config.yaml
encoder_arch: "nf_resnet"
model: "contrastive image-text model"
dataset: "photos with spoken descriptions (Open Images, Localized Narratives)"
train_examples: 203450
image_size: 32
crop_scale_min: 1
horizontal_flip: true
translate: 0.06
tokenizer: "char"
vocab_size: 53
loss: "softmax"
embed_dim: 128
encoder_norm: "none_scaled_ws"
encoder_activation: "relu"
encoder_depths: [4, 4, 4]
encoder_kernel_size: 3
encoder_stem: "single"
encoder_avg_pool_shortcut: false
encoder_widths: [64, 112, 192]
encoder_residual_scale: 0.3
text_encoder_causal: false
text_encoder_width: 128
text_encoder_layers: 6
text_encoder_norm: "layernorm"
text_encoder_norm_position: "pre"
text_encoder_activation: "swiglu"
text_encoder_mlp_ratio: 3
text_encoder_head_dim: 32
text_encoder_fused_qkv: true
text_encoder_bias: "all"
text_encoder_qk_norm: false
text_encoder_parallel_block: false
text_encoder_inner_norm: false
text_encoder_drop_path: 0.05
text_encoder_positions: "sincos"
init: "xavier_uniform"
residual_init: "none"
optimizer: "adam_atan2"
learning_rate: 0.003
beta1: 0.9
beta2: 0.98
max_grad_norm: 1.0
max_steps: 12300
batch_size: 256
epochs: 15.5
lr_schedule: "cosine"
final_lr_fraction: 0
warmup_steps: 240
weight_decay: 0.0
Rows from block 6 of the image encoder of a small contrastive image-text model, named by matrix and row number. Rows with one number belong to one channel. Each number is 128 + 24 x the weight over its row's rms, rounded and kept within 0 to 255. All counts start at 0.
After each channel's rows are labels from the 100 images, of 14848, where the channel reaches its highest value: "patch colour" is the nearest of a few named colours to the mean colour under the peak. Only what is clearly more common there than usual is listed. The data: photos with spoken descriptions (Open Images, Localized Narratives).
# convs0: first 3x3 conv (encoder.blocks.6.convs.0.weight, 112x112x3x3, standardized in use, each kernel summed), inputs 0-111
# convs1: second 3x3 conv (encoder.blocks.6.convs.1.weight, 112x112x3x3, standardized in use, transposed, each kernel summed), outputs 0-111

convs0.68 [131 154 131 142 155 147 162 105 141  90 177 143 112 135 137 126 138 124 204 106 142 147 134 124  99 138 163 146 142 137  96 159 176  88  95 138 135 120 128 137 142 121 180 109 143 159 156 138 146 146 116 174 173 134 126 146 177 107 158 135 114 137 140 116 168 156 162 143 123 146 184 142 135 116 117 142 155 147 115 133 128 125 174 133 145 133 142 141  89 155 144 133 104 163 135 123 142 135 108 123 148 157 155 141 142 146  75 164 132 136 143 124]
convs1.68 [176 122 118 155 169 167 125 163 120 121 170 150  94 112 140 127 123 130 133 141 167 132 140 152 105 199 125 123 113 135 154  88 163 119 105 135  98 146 107 116 135 132 121 116 100 167 129  99 140 143 176 137 171 111 112 154 136 126 135 132 117 136 143  95 104 194  97 188 142  99 116 120 152 123 137 139 110 151 155 109 176 114 151 105 140 131  98 134 128 124 131 166 155 136 121 126 130 140 114 110 124 170 130 133 157 181 141 137 129 148 136 108]
patch colour: pink

convs0.83 [122 163  95 130 132 102 115 131 124  79  97 136 106 135 141 134 167 153 119 127 162 119  93 145 106 151 149 147 156 126 145 157 150 107 100 107  99 137 108 201 150 115 135 159 104 141 157 152 131 145 131 152 152 129 129 128 148 156 143 148 147 129 156 147  84 153 149 160  94 134 112 129 131 161 127 153 171 201 114 129 141 114 143 151 120  99 125 152 122 133 143 137 107 136 100 116 191 156 109 155 135 143 137 158 162 100  95 145 134 159 110 120]
convs1.83 [113 135 130 127  99 135 103 131 104 170 163 146 126 153 126 166 167 129 148 145  68 123  93 132 135  81 115 134 140 114  60 163 149 116 148  74 121 105 149 124 154 141 125 133 141  96 126 119 149 136 104 115  99 164 101 123  98  88 160 152 152  78 135 116 109  78 144  98 114 130 131 119  96  94 122 104 129 110 120 139 129 158 112 131 143 126 107  68 150 154 102 126 146 134 124 112 110 136 148 142 147 102 113 142  78 119 132  96 128 117 115  99]
patch colour: black

convs0.100 [146 187 138 150 144 123 135 126 164  71 148 135  96 112 183 162 128 137 126 128 152 139  80 147 108 139 116 148 142 135 130 160 137  69  90 113 158 113 104 120 139 133 158 129 123 151 174 103 141 165 118 129 181 147 156 148 135 149 153 133 122 163 134 129 114 145 155 143 152  90 114 127 140 164 106 127 119 151 124 128 164 128 132 143 142 138 152 141 112 173 132 139 102 166 115 110 153 139 110 136 125 179 175 140 120 115 133 165 168 118 153 120]
convs1.100 [167 127 133 156 173 165 151 170 128  93 165 150 134 158 145 160 143 159 138 149 143 129 112 103  95 155 155 149 121 167 171 182 161 104 115 151 104 111 123 151 113 163 124 137 124 157 133 152 114 127 129 139 125 135 115 117 130 173 135 147 127 104 132 136 148 158 146 157 136 117 137 161 154 149 121 156 117 125 158 151 169 100 152  90 127 138 145 165 135 143 116 145 148 120 166 146 164 168 121 161 109 159 171 112 135 173 148 161 136 139 156 132]
patch colour: white

convs0.22 [144 158 130 159 146 145 140 135 161 102 139 135 114 143 169 154 164 145 165 133 149 150 146 124 108 149 157 171 180 143 115 179 141 131 102 135 138 134 106 155 155 123 161 133 141 149 145 136 153 172 133 132 161 165 173 139 146 147 157 165 156 162 160 154 149 151 155 147 132 133 152 155 135 165 140 151 162 170 117 150 147 129 118 169 128 145 166 146 115 176 132 146 115 161 118 139 158 153 120 148 155 150 158 131 145 138 119 154 158 142 159 133]
convs1.22 [171  96 134 157 171 161 135 145 103  80 155 135 110 161 151 162 112 144 137 145 141 133 104  98  95 151 134 164 108 149 141 158 178 100 107 170 105 111 102 154 118 172 112 147 132 153 131 135 139 131 135 123 121 139 109 110 129 144 129 155 114 126  91 134 137 177 153 150 141 118 139 156 141 144 111 163 126 127 172 154 159  97 146  86 132 131 151 165 126 116 105 123 153 134 129 156 147 150 115 161 105 120 152 100 138 179 163 186 126 132 129 131]
patch colour: white

convs0.97 [155 154 123 164 148 139 128  87 133 106 156 169  98 148 156 154 179 157 151 132 134 133 125 164 121 158 150 157 182 138 113 162 155  92 115 117 161 132 108 151 151 114 162 143 115 127 158 135 150 166 118 133 169 149 144 135 160 169 162 162 119 172 158 152 104 155 149 169 129 137 127 126 128 154 116 161 155 142 133 150 140 142 137 162 145 142 179 140 134 151 127 137  85 148 137 117 138 126  74 107 146 145 159 131 114 132 124 145 157 142 139 119]
convs1.97 [134 108 147 135 169 132 121 102 125 117 162 141 121 149 144 138 150 140 103 162 108 106  95 138  97 131 126  97 134 117 130 131 166 130 120 126 114 132 130 176 100 170 119 114 109 198 127 121 116  76 102 123 132 146 107 131 110  81 140 148 130 112 106 111 115 106 140 160 114 129 144 140 107 123 102 120 106  69 166 117 207 119 131  57 114 127 161 112 121 162 104 125 142 140 142 148 115 103 119 111 109 163 157 107 118 139 148 158 132 133 164 134]
patch colour: white

convs0.49 [ 97 132 134 139 123 143 151 118 153 117 166 160 140 156 153 131 136 167 161 154 101 136 104 133 134 124 117 162 138 133 118 163 141 146 141 121 103  64 113 156 125 139 140 127  59  96 106 126 158 140 125 138 136 169 157 133 134 104 161 171 144 145 150 147 119 176  97 130 109 135 116 126 114 141 100 126 143 127  68  97 118  99 110 111 114 143 196 138 147 155 131 135  94 158 141 110 150 129 119 119 164  95 154 136 100 152  97  99 145 117 133  98]
convs1.49 [156 173 146 111 118 120 166 128 155 140  92 135  78 123 132 112 132  85 108 100 118 172 137 151 113  76 161 123 108 141  72 103 110 145 125 134 129 201 130 135 124 116 158 148 132 146 135 123  96 126 132 123 102 106 112 143 133 132 103 126 115 127 124 106 131 125 183 109 123 121 158  96 104 106 100 105 129 146 143 112 121 139 118 116 130 139  62 121 110  92 122  80 154 153 138 142 133  85 129  96 150 137  77 105 136 114 102 104 151 144 140 148]
patch colour: pink

convs0.40 [121 171 138 144 144 124 140 143 119  63 163 131 117 150 183 132 136 142 186 117  91 126 159 147 136 111 152 145 176 148 126 154 138 108  84 124 128 113 139 125 143 106 171 137 133 127 115 156 146 158  93 133 182 148 153 133 159 163 144 164 156 150 135 133 121 155 156  76 122 132 125 118  88 126 137 121 154 163 110 130 126 104 114 132 160 159 150 137 109 177 112 134  79 162 135 118 151 138 108 131 113 137 141 102 106 152 123 134 128 136 163 143]
convs1.40 [108 128 108 123 139 132 102 118 107 108 125 155 114 132 123 116 102 147  96 128 105  93  98 138 121 129 169 139  94 112 104 137 110 139 123 121 114 133 151 127 128 129 100 171 105 167 140 170 108 106 159 123 147 154  70 131 159 112 125 191 165 146 115 114 128 140 103 145 114 141 123 145 166 112 118 126 125  84 131 137 180 158  89  99 160 143 139 149 136 131  99 143 161 133 164 132 130 127 135 175 160 186 104 106 133 168 116 150 140 135 187 120]
patch colour: white

convs0.70 [112 143 111 131 105 154 151 143 131 133 131 119  84 131 143 152 126 142 168 105 145 141 103 141  81 116 117 172 139 120 111 134  98 143 120 119 137 138  71 142 122 112 165 113 156 142 117 155 146 145 151 100 159 132 145 150 134 151 135 140 192 177 137 132 139 134 109 130 148 139 149 118 134 135  99  84 148 169 126 137  93 105  97 130 135  98 129 140  56 139  92 141 155 154  75 134 136 178 132 108 184 126 165 105 131 137 142 120 132 160 122 139]
convs1.70 [120  82 157 145 145 124 150 142  97 107 173 149 129 124 111 117 150 109 156 156  85  84 165 114 126 107 108 140 134 166 157 150 144 116 130 173 131  86 142 120 104 166 132 112 174  87 109 138 153 143 145 144 119 168 120 143 121 118 130 156 148 153 110 128 134 169  94 119 166 126 111 138 173 120 129 150 108 155 114  99 132 124 177 138 108 151 162 135 107 144 161 160 111 153 134 128 165 111 158 135 138  95 158 106 114 136 146 122  82 139 142  88]
patch colour: black

convs0.92 [141 160 143 143 114 129 137 101 170  53  85 146  91 115 108 120 153 154 104  89 155 135 126 144 122 168 128 161 157 128 116 160 167 115  67 140 124 102 122 149 100  99 151 132 162 132 105 111 159 157 135 151 135 140 109 143 120 155 122 145 155 133 161 113 158 164 155 133 106 128 111 160 104 116 118 130 156 167 103 147 149 117  91 137 122 105 151 160 119 159 141 136 104  95 140 129 164 169 103 157 142 128 147 151 148 161 116 143 131 129 111 120]
convs1.92 [ 81 102 160 102 116  90 128 121 118 103 123 166 142 135  53  99 121 129 141 142 112  94 131 117 133 116 110 161 122 141 140 144 129 115 104 146 166 109 206 145 132 170 135 125 125 129 112 176 100 180 115 139 100 137 125 174 131 115 152 100 143 122 129 139 146  95 144 102 108 146 147 108 110 120 142 140  88 116 148 109 150 141 128 120  96 141 171 114 177 135 173 147 114 119 160 119 136 147  99 119 122  93 131  96 112 113 132 115 129 129 162 130]
patch colour: black

convs0.54 [120 156 134 119 156 134 135 171 147  62 118 163  98 141 162 152 148 168 176 114 148 144 131 118 118 118 142 144 166 192 177 152 148  89  97 104 116  74 132 119 119 121 145 120 146 123 118 129 135 155  70 149 144 126 158 137 144 159 133 153 154 153 135 167  91 167 178 124 132 106 157 125 108 151 137 164 150 136  95 127 137 113 154 125 136 120 138 119 122 145 116 113  99 122 129 107 151 158 139 103 133 114 145 129  86 117 122 116 122 130 137 102]
convs1.54 [108 116 137  97 122 101  83 142 131 121 115 101 110 122 158 122  92 133 131 153 130  89 106 148 157 117 134 147 120 120 102 118 140 104 119 124 132  83 153 122 112 147  98 181 112 114  68 136 100 136 104 144 124 113  97 136 142 108  82 156 146 169  91 125 119 105 111 105 110 116 111  94 145 103 122 110 120  97 118  90 139 146  62 120 140 136 116 158 139  91  89 160  90 165 151 104  87 142 145 153 139 113 153 118 120 141 124 121 113 143 176  92]
patch colour: white