config = dict(
    train_examples=203450,
    encoder_stem='single',
    text_encoder_causal=False,
    lr=0.003,
    beta2=0.98,
    final_lr_fraction=0,
)
Rows from block 6 of the image encoder of a small contrastive image-text model, named by matrix and row number. Rows with one number belong to one channel. Each number is 128 + 32 x the weight over its row's rms, rounded and kept within 0 to 255. All counts start at 0. Numbers have three digits each.
After each channel's rows are labels from the 100 images, of 14848, where the channel reaches its highest value: "top examples" is what is common among them; "patch colour" is the nearest of a few named colours to the mean colour under the peak. Only what is clearly more common there than usual is listed. The data: photos with spoken descriptions (Open Images, Localized Narratives). In brackets: how many of the 100, against the usual share in percent.
# convs0: first 3x3 conv (encoder.blocks.6.convs.0.weight, 112x112x3x3, standardized in use, each kernel summed), inputs 0-111
# convs1: second 3x3 conv (encoder.blocks.6.convs.1.weight, 112x112x3x3, standardized in use, transposed, each kernel summed), outputs 0-111

convs0.2:093200128166123163103093184037085167092155156140130130136097124177086176142124138181167133103186124093103106112106107149132075186168126185104096146163107155171111162076175119162111160144180111099156187172134138164104119144119129189149113139179122089126153094165138144144087111105144176087149155121142119131155120130130095120179109162143
convs1.2:135071109136155099202152113118131108134118076161096087129189156131148026071126124117074167152093134129123180130088150118102158133107162163052144118083147125152153088150102157130165177109073112141109115131174114121188144111164162099100203089171120131091114134107125119149122115155109112172175141083135137123148083148165153159083169113143
top examples: text has "sky" (83 vs 25.3); text has "trees" (60 vs 27.6); text has "grass" (27 vs 10.3)
patch colour: white (48 vs 6.2); pink (26 vs 9.3)

convs0.45:128173149154173160147119159098140170125154189163178144171143122160134136099155157169217136123191140145116133144119066141147137172133130156131123174203132102172176207141153154167190149182177153155154184146136133150144159166111147137175110166149132127173132146162150123200103158117157136139176157103142143142184133135144122158172133141143
convs1.45:174113134166173172145176073086178142119180127124142152136156137116117051098164144171122166158161191117112177099107098178098181108137160157149144133100130115121135108114123183137165114111138142154142159159147110152193167147107175136120184188169095151076131130165196095153098117166119135152145159127157081138158086153196177174125133141129
top examples: text has "wall" (52 vs 20.1); text has "holding" (47 vs 15.9); text has "man" (33 vs 12.3); text has "wearing" (32 vs 12.2)
patch colour: pink (32 vs 9.3)

convs0.13:139174134159160161150135168111153161129145165158170169162144148163149158140150156187165154156173145124118162161143133165151137178140167179138131159173138129174181185165143179170165161172180138158182147153157138161149157181137165172166135167170160139164141155173151137175142165135153151136164177154147163165177157151151140184163177151132
convs1.13:137107125175181173175139100050187129119181146156117145143149146131111142079160135133142155146214195117105146103108108180094190113135180169129166137138123127110125105098112182126146100124139143183174164149149111146174164149108162105118181178169092153081136136158150115140096125159144124166170147108161085134176092144186172182116123156144
top examples: text has "trees" (92 vs 27.6); text has "sky" (87 vs 25.3); text has "grass" (38 vs 10.3); text has "plants" (28 vs 10.3)
patch colour: brown (64 vs 31.6)

convs0.8:100170146173124152148108115102116187152168170180132122206113068193131149037116158164172137124159136072118120171104074160127133182103056162133108149155069104158158176094122163151153147163134165088172133084144144136111100088124103113117110147124119162151147112139106129157142146099165130104159142084092179145149081092129086134107121130085
convs1.8:169133124111160131124112144146116189139083108109164133071086095079055154125139096103155154152109086052131168112175096130178115170146101117163122117113116128164102106169149112140166116122124096088171151093091125185154113118085186167100100136115200142086118117149104103091208079122139059085121093076113142117096135084161107118114126163125
top examples: text has "sky" (74 vs 25.3); text has "buildings" (29 vs 11.5); text has "building" (28 vs 8.4)
patch colour: cyan (35 vs 1.1); white (29 vs 6.2)

convs0.96:150168132151106129131099170080104120103107162152143148149123134138137150070188174157168134097183157102111125117145044154136081137194136176172069166151126156158129177123196138156182139100162099154101207172105148140100153168072092141161143192156112134152155105168148098145162122095136099095130145173183130127163139111113141133170152135119
convs1.96:178119138175174148145169132063163126137151137203136168130148154116108079088174145132133175162153178107119156098123095160066175119139093150169137102097140114131140131123124165151168144109149145136201176165143102137186190147120160125128178156190093130087117139141163106157123107161117166156159192125165093154188089138186155175129121145112
top examples: text has "building" (31 vs 8.4); text has "road" (30 vs 8.3); text has "buildings" (28 vs 11.5)
patch colour: grey (68 vs 35.1)

convs0.88:148173124139161146149105169104158159110135164180170158155143158158138139115149153193174140142189147120100142152133112158160143164134129174141102158170118117183193176166165178181180168181181142120178156140136133154164153162130166165170127163158137126175158150171151124184123162126168135126182184122127167147180151157158124170183153149128
convs1.88:159133135179175191118167114078192140122162158180145155136149146151116071087166181138129171155165185112113129097105084171115176111144137166140144148115131112119135110093125193127176091096125138155169156156146114139165144152101169111132179164178094148085134140144175128155096097161113147168160153133142077189154091153164192193155131151111
top examples: text has "trees" (86 vs 27.6); text has "sky" (83 vs 25.3); text has "grass" (37 vs 10.3)
patch colour: white (48 vs 6.2)

convs0.7:138175162129182082115149176115111135102087152137115213156135169108069109149154109171161112131168168099117150089095101129153128137101070101130095161154084120172184156140132099162140160161135159106148148148155126137080191162066131189160041137147099127123147124099143117159104146103143071086150185147168180116164132114130102122173113162141
convs1.7:130130135125174102078075098127121084100130164141173130128106090116127150166112188090182078089123114121141057111139122142115156125125119102115073127097127145090120061067111088127128089142151172137130168121079125143155058087126066136129138198083086106124125088087116153190151123090124142101198058125143094133069135149117129095110097118089
top examples: text has "sky" (75 vs 25.3); text has "trees" (73 vs 27.6); text has "buildings" (39 vs 11.5); text has "top" (25 vs 8.5)
patch colour: grey (63 vs 35.1)