Weights of a small contrastive image-text model.
Model: 32-pixel images, encoder arch nf_resnet, encoder norm none_scaled_ws, encoder activation relu, encoder depths [4, 4, 4], encoder widths [64, 112, 192], text encoder width 128, text encoder layers 6, text encoder norm layernorm, text encoder activation swiglu.
Training: adam_atan2 at rate 0.003, 12300 steps.
Data: trained on photos with spoken descriptions (Open Images, Localized Narratives), 203450 training examples, 15.5 epochs.
Rows from block 3 of the text encoder, named by matrix and row number. Rows with one number belong to one attention dimension. Each number is 128 + 24 x the weight over its row's rms, rounded and kept within 0 to 255. All counts start at 0. Numbers have three digits each. After the name is the row's rms in percent of the matrix's.
# v: attention query, key and value (stacked) (text_encoder.blocks.3.attn.qkv.weight, 384x128, the v third), inputs 0-127
# proj: attention output (text_encoder.blocks.3.attn.proj.weight, 128x128, transposed), outputs 0-127
v.78 104:135133141169134144105118173127135129146149118129193099096078129169151104120149086103110127131123117135135145158143130148096120137136157136195097082211115108114106107126150138151128118126135122130136138136147156127088109130096152136137139154136101114140098105176123105141124109154132096119174134125148124098104135140142131094117136110118092189123118117084143149170143166129133141106126
v.79 096:147118092092128102153132105103163107099119163108109188167157141065097173136113147117140090112120121134141113151137123115140121102142154209093125148060123161113136114127121126124136132099150137153098135118144090133116142122152113145128126069124126107163116132112147133145123158122142124132123124115121128184157116112123138177117132140130132077118101153154126117083114103141143142150111
v.80 091:102143162100137126172128151134142119096090111114142138097143144106140119092155133176125056098132093115147122170121120132129139131139097174090136155071134108123140134138152157124138137125145094118102126134142143114134102104148128132124118087126174144122073120121099134131132146117140102169129103106158109180141109133095098117124132190144133164107113129117121108112143117127129140206145
v.81 114:149101176173119149136175154131104161136146163107108143166150165134170153103143182123114163138117194149123138134107116151129128162145141098098101125137126091117128145136097159115141150131161107145147112133098107141152138093120162066105122075088152142090113142125109155120104120132129131136087111081130123125094099144126083117150129116099134128124107132117092119123135129106105106132145
v.82 112:117130117078135117170148127126131086084121136091101146151160133065098151136123124135147128139109095135125119125117148113139143138117111190093142153049144144127161121097120116139119145072143141145110131126107097140107140123134106173135119084135137105138131110107154111151133187116117132113123109122182141139147133131087145186128139166161135112103116134146135132122128078147148144159121
v.83 119:092122170137131128138139126150110145098082126132091121138137151136159148109139149160110124124110182141118139134126142091122096134146075091061116120088135107145154164163092152115137141150140099138152115147101111124168114088154144092135118112109171151090103156082129143095116131109113163150094088116125117160137110125112108137175115161162154163141146162128120092131126128116108110137122
v.84 107:100129074150138126084091113094126137177156091138163108121098115155153138172109086120099109098077119100111123126124142121126112068147149128185108094152119148123104106113135085116138113164115130128139168123176138102127130144123119119158127160145074077157125147146164135135125128132125103111140139178110140145128127113167161145106127108133119142125135158134159127155123149141121156100117
v.85 101:115096154142129159079113133144114144177124131151137067101105109128171081142146096156105144115144119121119124081123115159148127137107113084124146153173161122137108149172145125157106108160123128113122078142142158136157123148105110109110143182132141141124147079116085120137140101129141141157111139130093164108099139138150070103130115125119123150131171142150138144101130115117113071110129
v.86 108:129138090065139090150098108136164112117146126163092152130146112088070123129093140160176072119151072132142130127109111108168151101120124158112158141114125160121135126148111123137113128095118146123111110094142097132173134140144110146139152126155139142161174100123138140145102147100121152117097143166086107147152137126133143122113125140132167078147128120170100120101132103148160127156125
v.87 116:066155096102153113142066114128142139108109094171134107127117116160114138134133122155117065072102116110111103139138151114104122068140095110117110096105128130151149146136142115127131105148086099124127156131160154109155108157156115145160128141134109121129124151072157142098128127111146111123141108175106108158151129113114143121126121152139146164177145156140141069130129174129133144138124
v.88 101:145106149157123137071177119132125134186170134143152132135090100151175118119124108078101174113100175129132120102153104149106127138116150089147124111197139125119101121130141141119167118163110124124111096119130149131134107134103149121119131184130124133134132117139109122113138089159132131129131173122100153074103117134163102105105128082098135137125163115110133184124125136111120144092124
v.89 102:156105155166131121083171123135145097164162155118066136135135131107130115129132138127133204168141141148110127065137114139148148171108151138140127150153109122110109114148159132131119124128158171129131096099102110132128136109116142150122141142111131114127171077138121145127112100131129132134106164137115147082116134138156110115100144094110159082114124121119130189114146067124143111086119
v.90 095:153125120181108132094082131104118138168145113136145095129089106180131132152120111107118145154134153125128126115121129122119101133113165082184104090203117117148104116112132106137123117154114126096171143104142152112120133142127116103137131181114094126133150165167155135130131124124121134079146125152105123093121168127145149110124124078110108156126137131112134140195123173124112138086137
v.91 097:141113150118115122107200128132144129133115164090087177145135134082167128113138165112109171139126152135137131116135107172153134192099130152114133155097136138108122125147148153128112140120143145131107097134085091152122130087102162140106131127120178162108113106140100118120124122154137160172101135084147160110099109152119096161126119146121150097077132125118109143082137089127135109138116
v.92 084:127106109178132142110120138137094133169137114152142099135093133165142105136126134116139142137114170122110132143124120112107123125145122047150098101199134116151101139105134101107146119181110107121168147130138175116130134161127120091138136182122083140111133178135141128119115142119103129102131140151100102119124181116168146088137136107110109160143142122122132124165119187111131132085140
v.93 105:152116156124114140075160116144138121166159139139076139112117115104139111122118108132148196152161141139134140067127089141126134178102138125132136171146124133103102117158158134127144125147131173121128092116105129140140135102105140157108140159127147141131186083137087129141139097145121168152096154117116149092139152137155082118104126099116129105094125128143141192106145094133123105105122
v.94 101:124153152126109160100103164132106114121116123158123061069104128153136107126159094163133171158187064148145128086126150145139148147114113111122122122174150106121138130105135150157064132110122116128129118127123165157138144149111131125148166170148154133121153073122104109124161098146127164134150134128146144110122162136131100097123104118148109177144127113117125140151101123111113096118142
v.95 105:177113095169098125147119139100119135132161140103152131150109139149112109143113145085159142150145147134139154145096104127120120153108157086151117099187086107153115133122093104110128125133124144100143151083150156147099140152120117094131140128120087131136163180159159149132132131102097100098126116147103129089131176124132134108130125075093095101149108101122122110187123161135118130101161
v.96 093:122113112127076126097170138141081111129162107162135126099164093093133145156125159128166089085099122169133148121143127088159122120121125093173119167174121154126099125117126160093131127097082116119131099121122135092135139108130110149141148171154131120138154106150074122119157097139116105165095141096130159156134129152135117127113122118110111150135165126124139168080117156102133166142131
v.97 103:117123103063167103170132105133146095138129126122117172170134161116087108124117102142106125115129135096138093152104131148105139135115103172089147118112123154138191152132122109144130110107147139134081105126118098130110121134162158123121141078122138154120145171091167144138103124104097131090124122151159099124135161080125131122145116128177146098169122126138124100173148143176119110116123
v.98 100:095148096128130064098103119153133124102101124133160086142071142149144118092139131108125066133113077178114147151106140149137123115097111090106129133134118087120123139153129109135166121152095120105176156111176119148135145155120100116171151150131132114118121125096174151128113135154141121128147139120102108153127096096107139135124118141120152142099115117138138123106124084132161124197156
v.99 097:116128150162097113134141152132111180130079144137150060111152137150145138122141151126129115114115126178115148114122127111136138123157106105154101122140123081131112121130130153116115128137105110124143128133131189109136131135121094144171115145128116103143093111157082128083127156153169098164129115122124144169192110134147116129110116128082165164130152138138151132111108100078155194140151
v.100 098:099130093116119098121142080141151058116174134114146209169119087114129133139115167135124116105108128083141133130127150123082128132118116186088106116116125168129138152141161154136131105109095106092112094125089129126111099083147132148121148148148149113133160122093165132172124128153095118113132134146120113134118109146122113163142146159124149144139131107123108120132144147175124146132088
v.101 106:163161116103149102139136144132142151161117138145082145148147211120099118118142111133135138121138114126144104159096087120163128132109134133131137135112088163110152122124130093103152135133142169145091105124135047134113126154122149147172151111102133156127131148130128130107121091095096131103142166117151131116095111124114130115095136129135107065135088144161158143140143069126132090146143
proj.78 113:136139176136141120152129121133183129119101138088131144157153123189096116125119158119121082136085145046135118094120141126108126129221129138132110116128101115151110096138142123104093140115147151132155122101100143102154124125147130136121060095084095174133140146127142175127110147125121118121174121153096118122128108136131130127118147106109126094103136131118131142130115102133134112149116
proj.79 101:142134090109122119122094140110108157143181150151120102121157128092141110146135113125133159099157153192126137141116094137140114115037155169128128154117111110069113154089124135142153129167132124128103153157161137140118125185119139133157164140158138096154117098124088129150126114146145118103093113109146119147141109102147145138152133161124138127187098126139116100120114125143120154098137
proj.80 093:087165077122140131140108132153132119133142123165101152094135135104137128119181106102103131130144144208140148146148130083126161092078114146121128116103109142112133123108142149163164135143141150116124152165146102108122120176120178143141152097146112089144110139095090095143124081146122111133137162128147136122114100106121173106090119143125171146170122102113099108118115115125155148142133
proj.81 108:123125142094155126099151127163096132117125122108103148128138138122136113120155114077110170138093184118129099116136102203110144172132091120115134155123143143141131133117143098147151173146148151129097098125160144162126102092101142077083097092142169160126136151123152140101117093129117143141144122104131107110095112108110104130154092110106065130104110132149154158128145123102115154156131
proj.82 111:107119101073114132137113127104090114171154158178121133124153138082102123114145112158126123119155131193122151167113101117130133116075141133113141144144108120061130132115121134121163097138120131122128110144175110119090155201150141156127184145153125083133134116105106105140124121131111136100080125138163124148153099109136127102123131162135123138178094122134128113142119150128114154112148
proj.83 120:118146116124146135105140113164120098137129083136108149101130136123146140126133073108113142174154096161124093139141119127105131153071102101167146126108152165124134139099129095181125178105132113118102148123155129135105110135100135150126160098158173146093141160102121041117133122085118158135139158111156114114089136127105153142120090137168084136136142104146134130121160136127132137146122
proj.84 104:136094131188147137129103115087141133117132114102136112166142129186122125164099132147132107137111111109131134095120171088134134123133179150145079102154155121146105143130098113148083130129147100157147155128124150130209134130133066173136129130124104162090107115171153129127127171135120117098162106130108143114110138128161128158173118111126173107141142096125128125127113142123119133139099
proj.85 099:139139149169122145132162137153118154130116092090120117103114134161152105115095142146104119129122076094101094136155159156117139121189105063138140132108113115177139092169143119099101145127130115120151124119090143134127131099113156124152118157146119143108143120143143169107135090118161178165118115115112142099119137171098109128105103085145139141104148167147104153125142112122186096141132
proj.86 106:101121084124095162113114130121088144139151139149124120102100121086143139159097152142115123135148100206123129193107118133159098129052137135102135139144126079110136134111125156100143087171098123101148139145112125124087158181133136131163158151140148097134098106122113115120132133175164113134120145105148130154143135106141150124116147156123142151156107133142109081115120120140124132091121
proj.87 114:108137091169184137152086111116157106095117129143143124136135117157130143146071132155122088136160095143141111124122156080124109119118143130133091091123170153125132134096093112183097140088123074124147168123126116120167120157129107180169165109138122112105086126114121081131124158113157134139151128121122110144101144115127151172126130149153158116158124109123139111127168119152159137145109
proj.88 092:157113172162129130131171130165129125100140108081119121143120105131119139143147166101131150165112158079105128101143131127111155134172127097136132112131135131190118098156152133102109157144131110123142100097104144146163099059124081095086107145108118141138123125142142172113113154119126154132123119152084109093151134165106105125116126095104133118092143172137128183136119112102116096143119
proj.89 102:125117176121074127090190149144091152143138144098134115111124140124149106116146157130108169153110132122101131144139108158144115125112106086111156141145085093144134144148152114058149119149128131095142094138117176136097112089112121049120120155098135113136153120127122160137112119132127123126086105127128117108163154123119120092143132110124123143126119175148099159164101108112104114103160
proj.90 107:142120149160158136120133131105163143115085120065151130161122126184127129141108102133159089143100136060114135090127145146146127169209143121129111103147146127153119126123130108117116126088135131118143119119086121151174108110154099127120086134092114172104119134148149132120125159105121123124167110137087126108125164129134083136146117094138118095067143122140148162135136126141118123118103
proj.91 096:137118136092101121095149140155111121165155152131107132092130146063119124110177128103103178129142141137104109146155075164127145113115122119121166157116094099128103116149164131113145112177119154111098089133123125145092107118111144085133127141147155093164172127132091154123126080145112143144078149127129133122132099131099150081089111127118094141139107157132111132140087109090117122132143
proj.92 093:146101154152166151149143104133139126121088105091137141152116100181135136147105109135157086137114134047126130089115170140111111142187137107133108101124164157151147136145116099122126138077149126144147125116110149130190109081137097145117112124099127166090103137141153118104113155100111137131155127135097125104118171152139101156150108092144111115098141109141137128106160129120127116114094
proj.93 099:146134136156072134091185131154109145149154111113114105119118130087121115106124140123126166137142141128108141165129114170118139141142122092096151154129087121153146089167135120074164123150118135123143110128094151136106128106136129051127119180130135131125148108112126181110111089126138119124063115127129150114156127147116119079124125123123130151103140185145121166129085117102114117121157
proj.94 100:120150151122103106119174148131116140115100142124123125110132134158090112124071155154119114115120084088110143146114136119130139138209089105130146121122104109167143061182146117092093134090110139131147126103108129137113125150139170129153127114104138160167169150124146135098125094100137145117151132136115136142153112128120128114070165127131145141077147138138120161145151135148162114159159
proj.95 114:132090142132166140144151122094151148121106156091158146150144122150125135158107113115146109130105143053139131101113128165149108167207161146133093118127134114149128092114113092129129094090149142139140116123124133134166112108144128129094076128110130148142120122143157155123126158120129091143159095113127114112131165106137068132127124107116087104082126137162174137111139123148105119103083
proj.96 099:117132099126135116126136076128102145095125129133162123096099104121148124159126133097135122139126135111132106153134105156128124106121122174139107151134146154123141091135154113118155114088083168105142161130118127164095129086109151132130104150144134131148148104124099152104157132193121081175142144116171130158162101109167092148121118116079142144106160095138123204083123125146120152117111
proj.97 107:104136113124129150126134138153150098134155123141082154168165115094117135120124150147105139120106133126161111117138170069125159134129099103140117125135109137121180190128116090117123134152131117151082105154126111089147105158130114126098127100118114148089123158124170103132113157069139151105100092156112126122105163114085173120120177134166113167153141109123134096140161129137100096122120
proj.98 098:090136126124144131127115124141143151108123133155163085089130168153139120101150089131140089100136096165115118152114131155140106107148102119076145128136129127144127153093120145175141111124120100168156099105154118170104143138166128135161153133151145085088133111123156149119125135142118145132163130121134142134077123143111143116166048131127096133150114118144097100105120153085143168137185
proj.99 103:119163163128133108157127127134135147125099162085126108086122151158127109147154138087141128137134113121098168130108126139126115138158133160101140153138131118154109048124177151146151087108112111102153126117142140156098156092131106115133127126169158091150123109132107147126142137200131078141154150108141135136148120142170101145120064130107132145068139138128102156142092126119119118142118
proj.100 101:094117089119147144122090113144127100101160172175127132163118112133149169149146143106131150126122143127127094135160148082116142088129130123142097125142157155103122158095116104111165177135102112153113131112097117072144112126120134131100093150142124114132111148081140101151156128113142158135118141133109109131081117131075154179140158145144156127164146119129174091104168092155110123117105
proj.101 107:123114109143118120106154129122102119154134121124109141115171144080101123094128122164117139106171158148162143150135106115132109159073113138112151133094119095141163179141087135149147098149131094092145124114109139163115126192130137110138153116091155151088167149139120117134114123095114111129115108107120130085154171098119143064156116108154119163132122087116090118146124168132129129094139